config = dict(
    crop_scale_min=0.7,
    horizontal_flip=True,
    color_jitter=0.2,
    norm_position='pre',
    mlp_ratio=3,
    fused_qkv=True,
    patch_size=[2, 2],
    label_smoothing=0.1,
    ema_decay=0.995,
)
Rows from block 9 of a small image classifier, named by matrix and row number. Rows with one number belong to one neuron. Each number is 128 + 32 x the weight over its row's rms, rounded and kept within 0 to 255. All counts start at 0. Numbers have three digits each.
After each neuron's rows are labels from the 100 images, of 14976, where the neuron reaches its highest value: "responds to" is what is common among them. Only what is clearly more common there than usual is listed. The data: microscope photos of single blood and bone marrow cells. In brackets: how many of the 100, against the usual share in percent.
# fc1: MLP up (model.blocks.9.mlp.fc1.weight, 768x256), inputs 86-171
# fc2: MLP down (model.blocks.9.mlp.fc2.weight, 256x768, transposed), outputs 86-171

fc1.244:202141163148141101095084130159186165128137130134127105147151142095112081171146120112104123120120124096125166074065126168204137135148093146159134072157129161151157116075140124087105180068129121116125118139134099142119138131133098118176155159147087180159155098
fc2.244:151090153120091122105121181118155132114160157123134131134141098161178150068160110094057169148087137115127134171151054130076174111143102138130129136048096118137111111180101163120135077180134199148151108109139120086176101102127169110152078186158177070155126153
responds to: cell type: artefact (32 vs 9.8)

fc1.434:056091138106098101107158141049138183148097098075196111114149119146079097127141159116115132145123136145138091085083166106086161150086144141140157127087084081147178153171140118078100148166125141113148151104162134172151139110102130203174139125145164171110144156
fc2.434:163119201102089127168074069127107130126162151124063146071158117140161138176129177148083143108076151159089065159162144125146076109132148118066157118133155105171184080177108153117138088144148108119057164164101109129078068176060092147145087164107171123149146134
responds to: cell type: artefact (40 vs 9.8)

fc1.704:110129090114188155112160175079144116158099096086159068155086092158188104096110176181108129141099146149115042189124167115137138138155138153113171105150100143171187158122114198101113149106093138119186144202164143140134095135162125085137141113167121104148104082
fc2.704:126095149195184119109113093138121146176149139132114189170128141119142089127144063092108056130128195123117107150164153191100154073161147105072095094098101118087133136109113111112102114176065102179082122147115110152125147143105148166112137191157132149157115130
responds to: cell type: artefact (26 vs 9.8)

fc1.318:095145155155148124171121121151133172163117134131179137129203081180111098105105133152068122104132115158136107134057136140106122141139126127087122101160095064110106110152143145148104184165145167180161101092095171161062098135111083205119081197114144141143115131
fc2.318:120104142145121080104121097111106113132183089037111147154128190128145172132130171135163129154130112155112163108161144137156084179113073092064094137135121154136123077127079159136129084128094154133140083160162105087213167114208120099066159117165145108149117114
responds to: cell type: artefact (27 vs 9.8)

fc1.77:162145163118156090140170149140087108120138092162111126161169118171136112163122119143101142151131155127104122197157122124166141123148173087096120142080163136150071065093099105080121101138112114124200085115097085087147103104162120161150145144128115116134172110
fc2.77:132105134132188169097146144072195117129151119098150123126089085101078110125180183159100142129075171093124086144110124144116195115118126148154128149122102103091189189160139152129166153121159135173164083068093100092107153129098153143101172118134162105085133149
responds to: cell type: lymphocyte (43 vs 15.3)

fc1.277:092149133118143137176138140127105091094109165156111151143085039101124119083073097117130068155046205109100168147126103159117145129125114078207128149105129156089126115135116110158142182137132192129096167163114120098149157083095147133064174090113139165083144133
fc2.277:149156129154122077150143132130155128176133123102116084087104122106170097095144172157130147138151119175158126083106089146144147136090136154109168171164115111168173119159147111072112091121175151127137142112204139120108125129096155148157108174122116132135197150
responds to: cell type: lymphocyte (34 vs 15.3)

fc1.178:125062100166096123154110109142176116102173169148155177147151106125102115121127147100128141120000175141134176116156071138044099088107124075112134176129089103194145182132076094109093097163061151094125135144151106105101094155123112146167127085101092136118159155
fc2.178:076134171191169156163119112157158116126139082161047151089115129101100130132131104163174115118130132079142136150079208115069145130107132177143190133116146187109150113119177095111095158158112115100090117143090155161145110127110127112096142163079187145123116132
responds to: cell type: artefact (28 vs 9.8)

fc1.593:091133057086138092178151133102094161104069157128128119136088100134117154058104115126153080152148114129111141165084137147124138110117097145155149195165128135161121067143110132180119072101135197083141183079106184117134117147113171105152140158104185068089117141
fc2.593:158175143125138107163092125080085118132137171103109090081186139165145038217101130154159186105155100080157128101142117114091123075146155089126159140131092104149167097145165109094088100185146060109145094071155148127097115150111129146172118146124141108181140137
responds to: cell type: artefact (25 vs 9.8)

fc1.461:114133126096133105168147136094068079118099154104101149129113120074093106087123099114182091101124143114181113165117109145139166125100081075163174120156142131126128108151111154113150169151123150132123183108144097149176126109110109102113187092186122164146099127
fc2.461:103134087169105111139140159115133164162166156104097091124153127079123083103131150141118122149097172167072097080158135132127155147120165184127122120155144118096164148121088115104163116146107109120153162114164127097088154147066139127138058171163125147123174172
responds to: cell type: artefact (27 vs 9.8)

fc1.755:135127155219183175135150141158176111156112124166161111170134162153129089076126160161109094109131164126109144128133102099215100165110146143132153132147091102065109102094147119043168144082102161154168129117194146099081092120090143146124137138146119044129118097
fc2.755:162143104121174077057101121087095160109140114138080119169145089099118176125196132128063117191115178092126127149134089185120173115165061137147086170074068035158142148183105145150099151154133164173119157062137133142174092101095106130158116196165131112145108102
responds to: cell type: artefact (28 vs 9.8)

fc1.696:170120107109141108108102136077138116080149201128147080132155158101138089115146153162076130116148191160097091111096052111171148186104086095095123184098105123156130107077145130145166147142098088116194143139180177102125112108119092194177132146136175115101127205
fc2.696:151123113182192100141114147148088147148108110133116163073132137146097151061147105155140097149084109119095106131159130168092125127153119117146171123156131129113135148165174102150103173137128168163126141142130155118138129091185118100133180151122108096097122106
responds to: cell type: lymphocyte (35 vs 15.3)

fc1.357:123145142140093121156146110068134166150143158125120100049106110102077140169152138153143154090116169117121134146131167121129092130129180152112140178059084067083150142098128099122139139102109124109226178209150178074105157155128140143200109123103179130104147205
fc2.357:079142142153146117186126090135188141085075102129113138086166101097120071114126140137144146166139075106162149179204115126073095136136122136168164117144160213145125114126119106141128103209150137069085103121112129112111078117140107107089091138140169131151147145
responds to: cell type: artefact (25 vs 9.8)

fc1.633:117127168115181140081102144095154108182114138083096183169169165067168072177152154079116114158112159073203108121154186109133156155090144175164127164150089079161131068137098110136137154113098091147132123154136086076187052124088117064145125105163151154150174093
fc2.633:102086144190148182163083160138130159131053065138133098104141150132133096094137110164102121149140141144132185062140159148130112120151115131101179158091157154125171165158169112168078093117085170085151141075126091194096114113177119122090153123077164090082069161
responds to: cell type: artefact (31 vs 9.8)

fc1.380:133105135109089125219129110150065136081158164110106105146115110187070101134145115174132160111143140136113139125145166127147138167094083067063137168117140132100116115147141107133096126114131145099147175175093165063074110078159124105120147115077136145124155174
fc2.380:134130148133123117129110096175101129141130149156149085119093187143153113119098143164156150114085105153138149109118048131134090147103148071148154144072147095148142143109138154109156113084161176172074073150207157147084145169092112121128118147089161110114155180
responds to: cell type: artefact (25 vs 9.8)

fc1.210:134171152142134111064159178109149085101124158121131122119104115122104125164124093070162110076125085129152107060139131114087115166105124161110189166129094096081175148170088163158078087121170140150143138091166095135160103145145094212116087162170096141096085105
fc2.210:140100134171115165112181090112142149134122177190148143140126100092120106104108110155136157134158164121162139114143097098136145126175119142171106125153131173108147091106136143041138127113164113068118164128153109116067104107101200080121164089141081127150125191
responds to: cell type: lymphocyte (35 vs 15.3)

fc1.402:140115122203193128095125113096164170159129096121127066172132083142165164161167191118156180105082143152093126075074161133144131128048180149124099101123132123086144085133097201134072134168069157108142172108166079079157111165163144084116065150137140074178175155
fc2.402:100061139068061157142095083089070170100151156154059131092163115133117149116127137133090191140102126139114151134209142124149099107126117160082149174108113088109152083183080137200166069097104120145137125114058127117134109109207164116108110127164162136141113105
responds to: cell type: artefact (40 vs 9.8)

fc1.75:141075139129025119153149057143118103140098135126128097125134189101157125136111168140058165131121119127115165144089105112114082086154202134106133156110132110113105092113128113171116106165114127137122115128106091157120180206094111125145088145077066106161111063
fc2.75:142118173099108123120193149173132107106112121193087158143104109132110168093122146143152158090158153114139070125150122118111108174158087155113200120146145157128117126147150127127115179077180148067155171091142189106156146119128125129125118157134158138106114187
responds to: cell type: artefact (25 vs 9.8)

fc1.386:121219111104116112164148182114097071131059198141096116092133128086126041066159147115203082092107134150163141154101099145145102175111200105155113144109103192087118133152066166098139088108130106151135170041175115127151182124174145128084155124145169160109118113
fc2.386:118172153067127074100139084153132166115181117078116161107129132139150165134160115129104170125083107196080114084116188152070069079141155161147132095123092086155173179147089137116124175104083086154145129096076163111208106127119096103162091161152116096132148077
responds to: cell type: artefact (29 vs 9.8)

fc1.641:175086122135168205170156137145133157198080088080182191149120106119124084109145124078135151135157098176159128150114090060152146105119188128128100135169154108158084145163120111090174112093172162108147113126163150105161196106150170092123099133127083155093142160
fc2.641:114177136107127154081103149088123110101106124091155158188117141150136160104126095145139108130145112065133176098108058122117137156147124142156039134116096153136194131102135126118098200111111065191101190143185137155117169119106141144119106150189091050128119088
responds to: cell type: artefact (28 vs 9.8)

fc1.764:150115126100092095161146128117081029115168171127086128119060103182111118087130153143156130112121176162097182178115086075142126120110063112103124060075168135183177087175099188121168140126073129064126141088147131146157104116116180111116118123121126102097141181
fc2.764:116113144135156106102108169126098149216100157090127138161112179110158177110144194105115097141109082152150109166120136149156123120197098132146171121152126153094063095106159149150096158080104081187110146136180098117108189136124103164193183140088117138111155167
responds to: cell type: lymphocyte (35 vs 15.3)

fc1.265:158102158199114140120141107158096167173137132159177064097189130164096133129116220109123110112122103098098150111111161080176143116112191126129170150122086078079114150106101111069100154124078176092187164107188145081108169170130113162152114140144138176106126122
fc2.265:118152183137183123167124136108119159049114076171128207084098072177098120115140130185094183145092173128111114189130116121036138122112143118135193121153138190126169112114115110127133115130148133121115115137087160150161019057097123138113148150125139057178089124
responds to: cell type: artefact (31 vs 9.8)

fc1.13:137165125134129119073158075149117182123140132175142145080125151100138141107131150120146086143064130126127107164162139108107107143206148188164103075107140089115121098129091136082141105153108123186157137125141054168150106162135169123161115203158163094124079108
fc2.13:097055126110097140142114139121105091124137150087099135109175090115107198205132099092137157140116151141096121144082131141121170076077142129118117191152122113095142188083110151161153081108116082126152233141093129119154125130106081124153106103139153100157161135
responds to: cell type: artefact (30 vs 9.8)

fc1.444:094134175111112163116149158132109077120082146103113093166131152130134117132164098072138118046139127137145130122135138109151151156093132151097127099156192117062148164100123114114147142121140171081108129081138163186096099206125097097131110032102118086193189063
fc2.444:115139116181159139094160149147138121138141152135156108103098092155126155127098104110137121175054137138090095170136193137034065113161156070129140121112158086151153107163097096103131110104073209138097092141154103119104155113102104127109123145107127100124148124
responds to: smear: peripheral blood (73 vs 16.2); cell type: myeloblast (32 vs 1.9)

fc1.640:070127151110114080150132107071138165135093127109155124094137151133104079158171142144164194089113110133143118115148143074113089127123168187120191145130064077111162202155149129158139101168176118142123095165164192066133137109117131100153106189130170143146125149
fc2.640:083132109131116168183122145138164098079085168108157122109144112137153092139096129124145145110160107095142154098159131085166178139131129109102112099138167181126109072133106125100131088175167129146156152123109125069129132117184133121156119087180139139126131151
responds to: cell type: artefact (27 vs 9.8)

fc1.5:090153123082133158132106125138073156111126172128177105106251174141089148184153176156073156124143141125046160100098138106172160100147217126108125137156163075088134131112185130126110165146050149185166145099161100106081152102097094084122092195095119144131127138
fc2.5:129179168144167118118112133132181097168137071151142162111117087168087137117147095162116172127152113148116062115167115118047092165131165144073185101086168155111118164161128111153094071115091138092162145147113172144139129147127155144130154110134169110142093129
responds to: cell type: artefact (36 vs 9.8)

fc1.369:105078092176093114143133114163132165143132141103092163119173157129172148130148157119159098120120083139156052110144135152057124158084096111072164161140128086212159134165114103071083080134143127163100134154133110131151134094129119139163161129109123160128166125
fc2.369:129157149138115137146135064101125126170153127099114118134140155142123095119110140139176182152109130175086146184128115175138132143100148133178102119133140179129170067081138090124143153165138137134068102125145130115082109104070106093092082119095135101103187186
responds to: cell type: artefact (30 vs 9.8)

fc1.713:151175167133161095131120135150098114179159103088034165114112160105189133118110136162211110162094110100157199072107160168086139085151095133189155100134114146185106101142145112216078186104142157129170137106151121174141185118159141105098091111132115120087147145
fc2.713:150149230132148158111125141129165132149181114139043051120127143126172104074099143133106142170180159103073078132095108163184140109067135094099097092129115083098105167122146113085096119060114165193102123084042101103150157145176115123107108129110095188136166118
responds to: smear: peripheral blood (90 vs 16.2); cell type: segmented neutrophil (42 vs 20); cell type: myeloblast (27 vs 1.9)

fc1.568:123179123149171105133117153117171125106100092077100144093128106211114084089142144104095123144114097158141143115129140143184147168193143107128149175179162083164124094136110130154111180108124113104156185132185157126151102124103123127141117124109154172169170110
fc2.568:119103094149156090061134129144157160154186144192167150144093118087131143055127117173117137160111159128127117136141152172065100095116156115124117089114132133133152132109104091129084107160083167110158083105078119098151118136109149148167126134169114134146140124
responds to: cell type: artefact (27 vs 9.8)

fc1.269:169109156096059104086147100130101139182093099126156145108177156123119161124196166091163143085113065135144084100176185169112079113138129135095138162166114118148142183118139133097112143155101109160157107144152102108148119113101074148178166122107102126100099186
fc2.269:104130152115093163148096075142117150090200107131156089118134142138140082171100119140146180118088155146139111146127113105167107110113209083120119177121121153146153095057082116122148121127133204157105112169153142138091100131064142113099052149090141128134128156
responds to: cell type: artefact (28 vs 9.8)

fc1.739:146183110153186178159128154095137068096151150113086165064124078101160145096182157103147097083131193142120172141129083159085106144092098072152148140118114164125154149138118148093142122118219114107110139181176167097141123107132176106137138124164072100103111156
fc2.739:128095167157147097120087163149094152131152166049089113096113121153088129065166100125132125128133108120131131159082200121184151134119115135123113105122169137110127130135104151112086214109110209131114089207102076122155099079142090118122090120116161163141164133
responds to: cell type: lymphocyte (35 vs 15.3)

fc1.98:099137104094101136139134159150121115125109174078146170133167133122125132171136157091150168137065133134069107163159136150145152122166077155161120138129155137098121146128114148080189151119131169172168124168173136106113078155123136137148062142140097130143137134
fc2.98:089130142076145155138097124112147104126105082156115123092091154176166119112114146145063136152139069129081156094111090058133128093110110086138117123170152152114133120102158077102098118124092121164194096148099142143086083151149113090110173145094161152090064183
responds to: cell type: artefact (25 vs 9.8)

fc1.716:103177142113054151140152085096110092144145084120165107096115149145051128130107149092147119096163134136127154100145096119124120129172114173139152141093111105085095067090126142116165118148177138163186133102134198116153204119120138106146065165095200132148211101
fc2.716:161131138105108080186147164131128085106152177114111105083129140171187123210102105124177169090121138076171146123120115102112148132054103111142179135157123142115147175105102167096138083171150059147136112180146128130164145165137078130205126115152126148173161129
responds to: cell type: artefact (25 vs 9.8)

fc1.279:092202169094108141145144133185101120082112153132117122109126054149126114079129155105137108172142173148086164097144131106094105124082171101111179139118110203107123142187091111118138186126120173194140147168123121054073111116168126130106115144144176192117128187
fc2.279:147146115162140143112147148165152143181151201085155050064111134105165121089115119173114088176126086168132185139161128127189104114151112115113083096097156075129162163094138119087134103108132096076171110188135113076156190166109166117195154139095125106109201079
responds to: cell type: lymphocyte (35 vs 15.3); cell type: artefact (26 vs 9.8)

fc1.440:169148113132118135058128143177118188187100130110128114182162207107126132141111154122195099137109104113156120151147126115125110141146177147168152063173095095088114132084151118086097102104091176133149106117147057141179134131130121166127118133146104110139109102
fc2.440:111081124132124074108132142107111131103130137113156142168151134095144157086101078106090088102045167137158118134135093118123158083140151088125151152084098121117086115117084205123162150163130140147175118130099148130122101184097182118158076157148155046156106111
responds to: cell type: artefact (26 vs 9.8)

fc1.354:165113093162147167166160165114118126114101131146081104165139151102096111168177195149053101107128172093142143094103106058145138125154152109077138094098099158147135163150080120107139134115091111133153106139164105136095124109092177103152118131191089101140178123
fc2.354:084102123095112077129111147134119160109117124110093121148051137115103121073181106139119111147058135151139118145147056167091117113136142037159129134103103114164168143105153141110122125145140110124135123151130096149162136158091098153153160158089125069115107176
responds to: cell type: artefact (28 vs 9.8)

fc1.230:200136134143167163113110120158142170125151153163146108167162202113153138167102178099159082139135117100121142127148087111186068160153123125130151083136131098058096107103163077058135141049102191131146133119224116141155138148135106143118137170150130152136146088
fc2.230:115118116147118147133103129096170166077126181098083152161134105130110141063160091120099134145040148128162136182134087179054165117148130051116131149084072136126152125180094134137087082160114175150124137132168066142136073126117133114159108170172147046127097161
responds to: cell type: artefact (26 vs 9.8)

fc1.686:194146060180088099145126156103137111169160162114090143141077111072141143139157126126100070121067123124091156126091122102133168123112124168135177117083115098192174055130117181115090089168096114096198140080165139153175115145130146159133132096078176145082173158
fc2.686:114179143107158117124127099141120147118092054078143175114173158167123174143092148111154109115114070114131060148092145120120094088151151183159116142150154149125117119166123115131112199080103132153094172122115144105138099097153090076154085216215096114186146099
responds to: cell type: lymphocyte (37 vs 15.3)

fc1.598:097143135165124127185113107104141150093145190146163099126104031131161121095095096143081129118094200099117110146122042131190137136100098104134124103095075124130111133095133078127171156168131179119203152134129154087127125139116140138104196144139119103124099146
fc2.598:129129143203183130099133164143135127152104062116147146101087134161066079089160134128162133123112108118153087146134186133033149163179130149172166176151134153104134153185113100121145177129132181137092093158098119152166093095113091098109125172142111136135148154
responds to: cell type: lymphocyte (36 vs 15.3)

fc1.412:159105116138139106094167119186095106175159146122056131186167151102161091125116138141137125129076160095153138129045048130133133080128137119109152135172107151105141126190102151166131121141137106117147103079134110133128097103102144093127072190146105083207133114
fc2.412:094141118162100075180144108158154155116111203091127133062109038069170182125089139154118146091086123154099108128102098076145118122128168129142134125138114101169186133081132137130067135093120170106164212178139140136113106173132150100121159133146127093105117169
responds to: cell type: artefact (31 vs 9.8)

fc1.161:127133139167134143138139124126116114159175125091131121135158101098136132108126136092193098068122169128139119149124128196098150152058152138147171168134070146163144118175132173114153133202094125147126159126047124080094142137081078155136156097155128168105112128
fc2.161:162155116128131126180132072110151141111196165098078098077139102119173080121110111192162151156091123148150111151163115122125157101084133146153121161146116116232188130124130133079130135140171138164114134139109131163129091148053143103153154153137097050151109162
responds to: cell type: lymphocyte (36 vs 15.3)

fc1.508:092100196154153192086085157137174146170133151154150084103144131125123085098145152115124143092080102118197116089070111106144096112147123058120206095115130106109179139183091174120122098141125124177106100184137075112135065098107104148136095137161163131137126160
fc2.508:149173106120072101131127093113110154193170163138102142133165106172112177161122160126120125124070092126107087129119138127111148106157090171086086139152114083189171114051119091132144116137115124099118153141095134177112164155142114090138086141047148078136103142
responds to: cell type: artefact (29 vs 9.8)

fc1.383:083173148217124142158098173175160113091076084106127132124145107086169137103159114143132094110080132121147188118126095098128141135141106110138144105135128177107104119147153075123136098159108157127148128186165140133138150113105085159178097116114194109158116104
fc2.383:143122179132133130102135097126115140140210143136090135129120141115133114083134119105136139157130138058112104176154223149073115108121089142095103114130164121111207114110131128090121166173098163077130096095158115154176084098103106129113109141167097108130173150
responds to: cell type: lymphocyte (35 vs 15.3)

fc1.56:127111171187091091090127123198169141132207129161120141135149098094122150145130179129119144101136195092157146122105124169071070117129093053117167092077136131081140117137079081115113180164122066119137146184047112097109140119159145114132069115155138119109131122
fc2.56:111079092125150138128129108111087156133132144119141134152129096100091107132158133136120139117168124113107138113152178175072163194112099138142149140120120171147105188085180162170133170061115153094148130146114134146201157149173148091101139124087122137129076082
responds to: cell type: lymphocyte (34 vs 15.3)

fc1.346:107110093150086088158124125110153185110152158084132091092102100113089127124144136054061163131105133071148125092119133128197116109070133126132140094183095098134134120144142070137098135106154169089155087134172125100115116163101114177146091196160133167147146103
fc2.346:129148129184095172182113119127142119119139138124060149124111177158104135142126123160135138156092152141151145136135113125137086087146133096141146181100128164154177089169101109159151041095157141121093174181126102097104105097158129056092088115100159065112116135
responds to: cell type: artefact (25 vs 9.8)

fc1.271:143135115202124115164106173135201128125155155107140108156123094157126099118174109179121095100096165140138153072116114116083209167134159118092118101172116152137128157118081118098126119137138148107172093163186092125151116151152114161197114094089145120136160133
fc2.271:098155156114191113109116158129138117143136084141101141107076100062058115089146101082141171113112153157107098143142170181136117152175162121152179164094106171085165161181078146113071158160127171176080174121111082158140136105070130148133105178133102164124113140
responds to: cell type: lymphocyte (36 vs 15.3)

fc1.322:180166087128154088119118187090158051100147174107080093133146141105160085111149186147075086128139165132093172146081101073196212139083128147089144105083125080097127124135149171177129145144151109107157110154186147122113116097079120159117118134167123121160173144
fc2.322:107137127161197129062104180129141157146098090121129168129127122168120168055105114102094112094074106142144075143170137146112086105168134147150198142131090141094106164166105135130095190110120156163113165117129110141167145089170109089143109209153113119125102131
responds to: cell type: lymphocyte (38 vs 15.3)

fc1.81:017116067114140123138159083150116138140140106161155081096114107109093160184092145168065131086111175148127148106060145141155163155168161129129151146172164148109091149119182112083149151137114139107195151158077162033134149094113122188168121125121178076128121152
fc2.81:163122156126165071160165077141112081154148185107097145055149129160174129117146085164115150165108056095161156150162074182116132114117134082148133136121145094160163093122123137112121115197192055135056098118131065160087127134098055103137111126130126123095186131
responds to: cell type: artefact (28 vs 9.8)

fc1.325:133147143124157102135134132126177138087132224129078106149193108141153113115159153102134101109110171106172141131114069090130144150155064099153105159086134118149123096092096175131172059153155159101164143140165157082079114117132142114129206123147129112145172154
fc2.325:102198123154123108152080113149113136088144084089083115077152163127140070081136066132207137094115104135097140097096187136150099108116169122125141099161143129130132071085214130099108227143107091161096136117083105170114109071068095125117125112127148180161137136
responds to: cell type: lymphocyte (34 vs 15.3)

fc1.206:162141115207071140128114091164160130141144080120119180134201173104175164084146109126145082082085145153090118089117127174077176089085161156147181112168138148132140125137111143128150137165107135138131163119141105109102114139111093140148103108110093124146098104
fc2.206:137102142099124103153129176141184118119092179090128123132130084160185151183051114159176141128123082115164122184125106083149163101118121155190058148164167095178171124076099132057140171103130154113174155176155116080125115177124114095109109128113133097153100189
responds to: cell type: artefact (28 vs 9.8)

fc1.653:225132112176092148175121134133132135142154151153081116109136080141097092059103081189178126092109140113115130103144158127055074155115167113170166143186099075194138094132133083082121107102145119127113156119160127103098131103114137158170093133159116148084175125
fc2.653:094114099153139068137127089110097124108150179106150078041154136119138089072111171126128134143102161159151148100118106144141190129113115126115168157137200123147186160117110129147087104120150139145077111145128123141153140068108098130127099102104123125160170210
responds to: cell type: artefact (27 vs 9.8)

fc1.0:081140142096105122125162158125151132117109069106155170072190118150126119109090155194146170091125114120101177143140130103137128115144137097180142176136105124194107142153091119139129097133098108138109111128149148083150124142079158148122099133116166129118131166
fc2.0:153127158109109088161187109130112155141176167173130116036156147091117106130134119164180122116142126125194107097109120135150156163091131092143128117155159108133144132117169163135073146147186151130098081064140155116128113112099134138130127124074146170062172118
responds to: cell type: artefact (25 vs 9.8)

fc1.251:174058076156095145165183116095102155118096175112126064123148121108137092135141103111089123095115144109148132128092138144161140121118132165071126138175126162179164110135152091048110103185090139101200074144179120083145093104114096116142179116112131115134100166
fc2.251:110196202131099104119092119118125123143186083124144118110131149162133075117115169161163136143074099150082127136107109147061151122114179112175092156121111125134138073132134113101093148136115062159064111142153157137087135117042172144097080161178134097155143153
responds to: cell type: lymphocyte (35 vs 15.3)

fc1.657:083091112083171106130120111129118049082172144117104084088052090115163116075120123111119113112154162106126116168139148148110088179092080093065070112078165143131145094127133101131130114145151090112053133115117129143160105123158179082096118156117142146214081168
fc2.657:108140144121076055140119146140128106170048180131152115145074158115086157189131144118137078083174074138126114120022129107187098142151118184127159119183165124041145128134150150096138164083121121108115134191195158155147160154102132123160114115066179125143160115
responds to: cell type: lymphocyte (38 vs 15.3)

fc1.350:107162089100071139073149095097136120146142104148188153081146125173136166144164088173125222135156072178116074122156154148116096103133155099135127132166085079136138205171093119123102117185186140107159144128141131147161077152125163163116068119095173184121148144
fc2.350:135119117136178102082156147130135124119063120152139130121150129110115133117151168115131092064117148083188098087142091105146123141156162114135167090133180109142105088132081133108098124192196122161144126127061155077101133119130159168161130121177135130158158165
responds to: cell type: artefact (25 vs 9.8)

fc1.135:049124114113103141152137037082162154086108128115175100085157126111108155080097072156111114115097133096142126123140125140095142056161154080110109176133108157118156187170128143171151105157104176106168159136114159095097139113145075147167115150070159099110129126
fc2.135:151203124158126123206106098116151088158120173147112147054135123093135087073140135155202112151109152140149147126127097134086174102069114146153160099162163132150142113129185144111099089231164092107154096135114153149146079137079130092135133083093158123111123171
responds to: cell type: artefact (28 vs 9.8)

fc1.456:094152162142115219084115157089124163066163140101122145075147173109166149096120152126139170153064101164072136165145074180164120111105120091133102131160120126135102134184104176129121150109174110154111125189161169148133080142095093132089172142174121118122108074
fc2.456:120117174146095136073131163181105127158142089115153095161116135164088108122166116133131096147133116109176106114145165137121124161180130091118140089103163093126151146158128086101147192133111126108143107130138110190170104163143184066146065158078183113121147104
responds to: cell type: artefact (26 vs 9.8)

fc1.695:093096105183155120114140140134163150135185150105151112105091165146111075115100158106135092141053123128119092187125139094171097093142139121084164062113096166144164111179110147129146136124114149160154110135173111083110101149082194134104119171142115101133107101
fc2.695:103166128047111091148094088106139140125129176117103098140109079089132149145153130185096142148182183152104099107080116112130051147114129129102131214097066050149156115153120169089078153091156127068163150118093163162179080149112122130156148169077148114155172162
responds to: cell type: artefact (26 vs 9.8)

fc1.414:160204114226135157126094165110155130107152126180122062117197190130102125121131191131095134084089139174107148120071125131175147118117142115148118148122114148099089110149112152097132137148136119108153078160177138154104100100127102135154119184157090159158142116
fc2.414:103115145154191128085125123127100150097146093133151148125111124148049119052127106122124177167083141128110107112150098159109109156143132125178150116119128120156114136160112089116160215097131182160164108122107087139169102108147122106114153168118090130132107109
responds to: cell type: lymphocyte (34 vs 15.3)

fc1.645:078168151139126143150159146149116099109106110140202105152132161042109068148115109136101148115108150111110150082071091065153132114140149132117103124190117106115143105111088162151116081103078082105131142141101128116101086165149172141171168164165146082129116108
fc2.645:134118049085173130083196100121108128124158089155182095117126066167218115115122103152116114176128075147166105136180120199124102053165157140100084091075027141137177144130115104133122149135134154156117109095130155093168128129123102099170158175171104049157124128
responds to: smear: peripheral blood (41 vs 16.2)

fc1.438:134136130126120081121126131122186063102128170133045138199129066145113119047114086128092109092111160097106174145116050100103142163144117130114078164114140114125109115126068091112136062144140122086129157181125129087168090112168165159118129102163129124124180189
fc2.438:094105194151163176128110100135108110134129110114150120095106156102087109066197106153121136119087109127120082165133210137142121147135205091145135133176164170106159143083207104103140174139141134173109095149114121154057163121087113111130162159103133186122120151
responds to: cell type: lymphocyte (38 vs 15.3)

fc1.293:123096141092114098094144159144149177157100201119095149163179171095176075119144163125116135144098085139128120137136059122148136141141148159149103160115148132119135196134134085108095096136109128125118115117168135058183103142131072158109090188145138157163139169
fc2.293:088082095144117159109114166151146114129119115124148159121126114115166158085184062191113134108115071172136173080154134091121130149164140068121155094181119120081088085160141199126141083115175085155161132115110114121129130142140160083161169081143039106158094131
responds to: cell type: artefact (30 vs 9.8)

fc1.71:139103188164091180150135118106123200168145182184118133079106142118127116116153179118131137136116098051113106144097092076186107151168182157149206095182080092140124173126126115072133158065082187145142106100130164139128124106113195163153107112115145056101125123
fc2.71:100113090132092113092103086094122108111075108088145144125120130145094125144148141190081066159113143165148100093063119154110148130151158110164151140133068118095104101150124162141140089116149093146124176122097146152154066154126111075154118118141144100166079161
responds to: cell type: artefact (26 vs 9.8)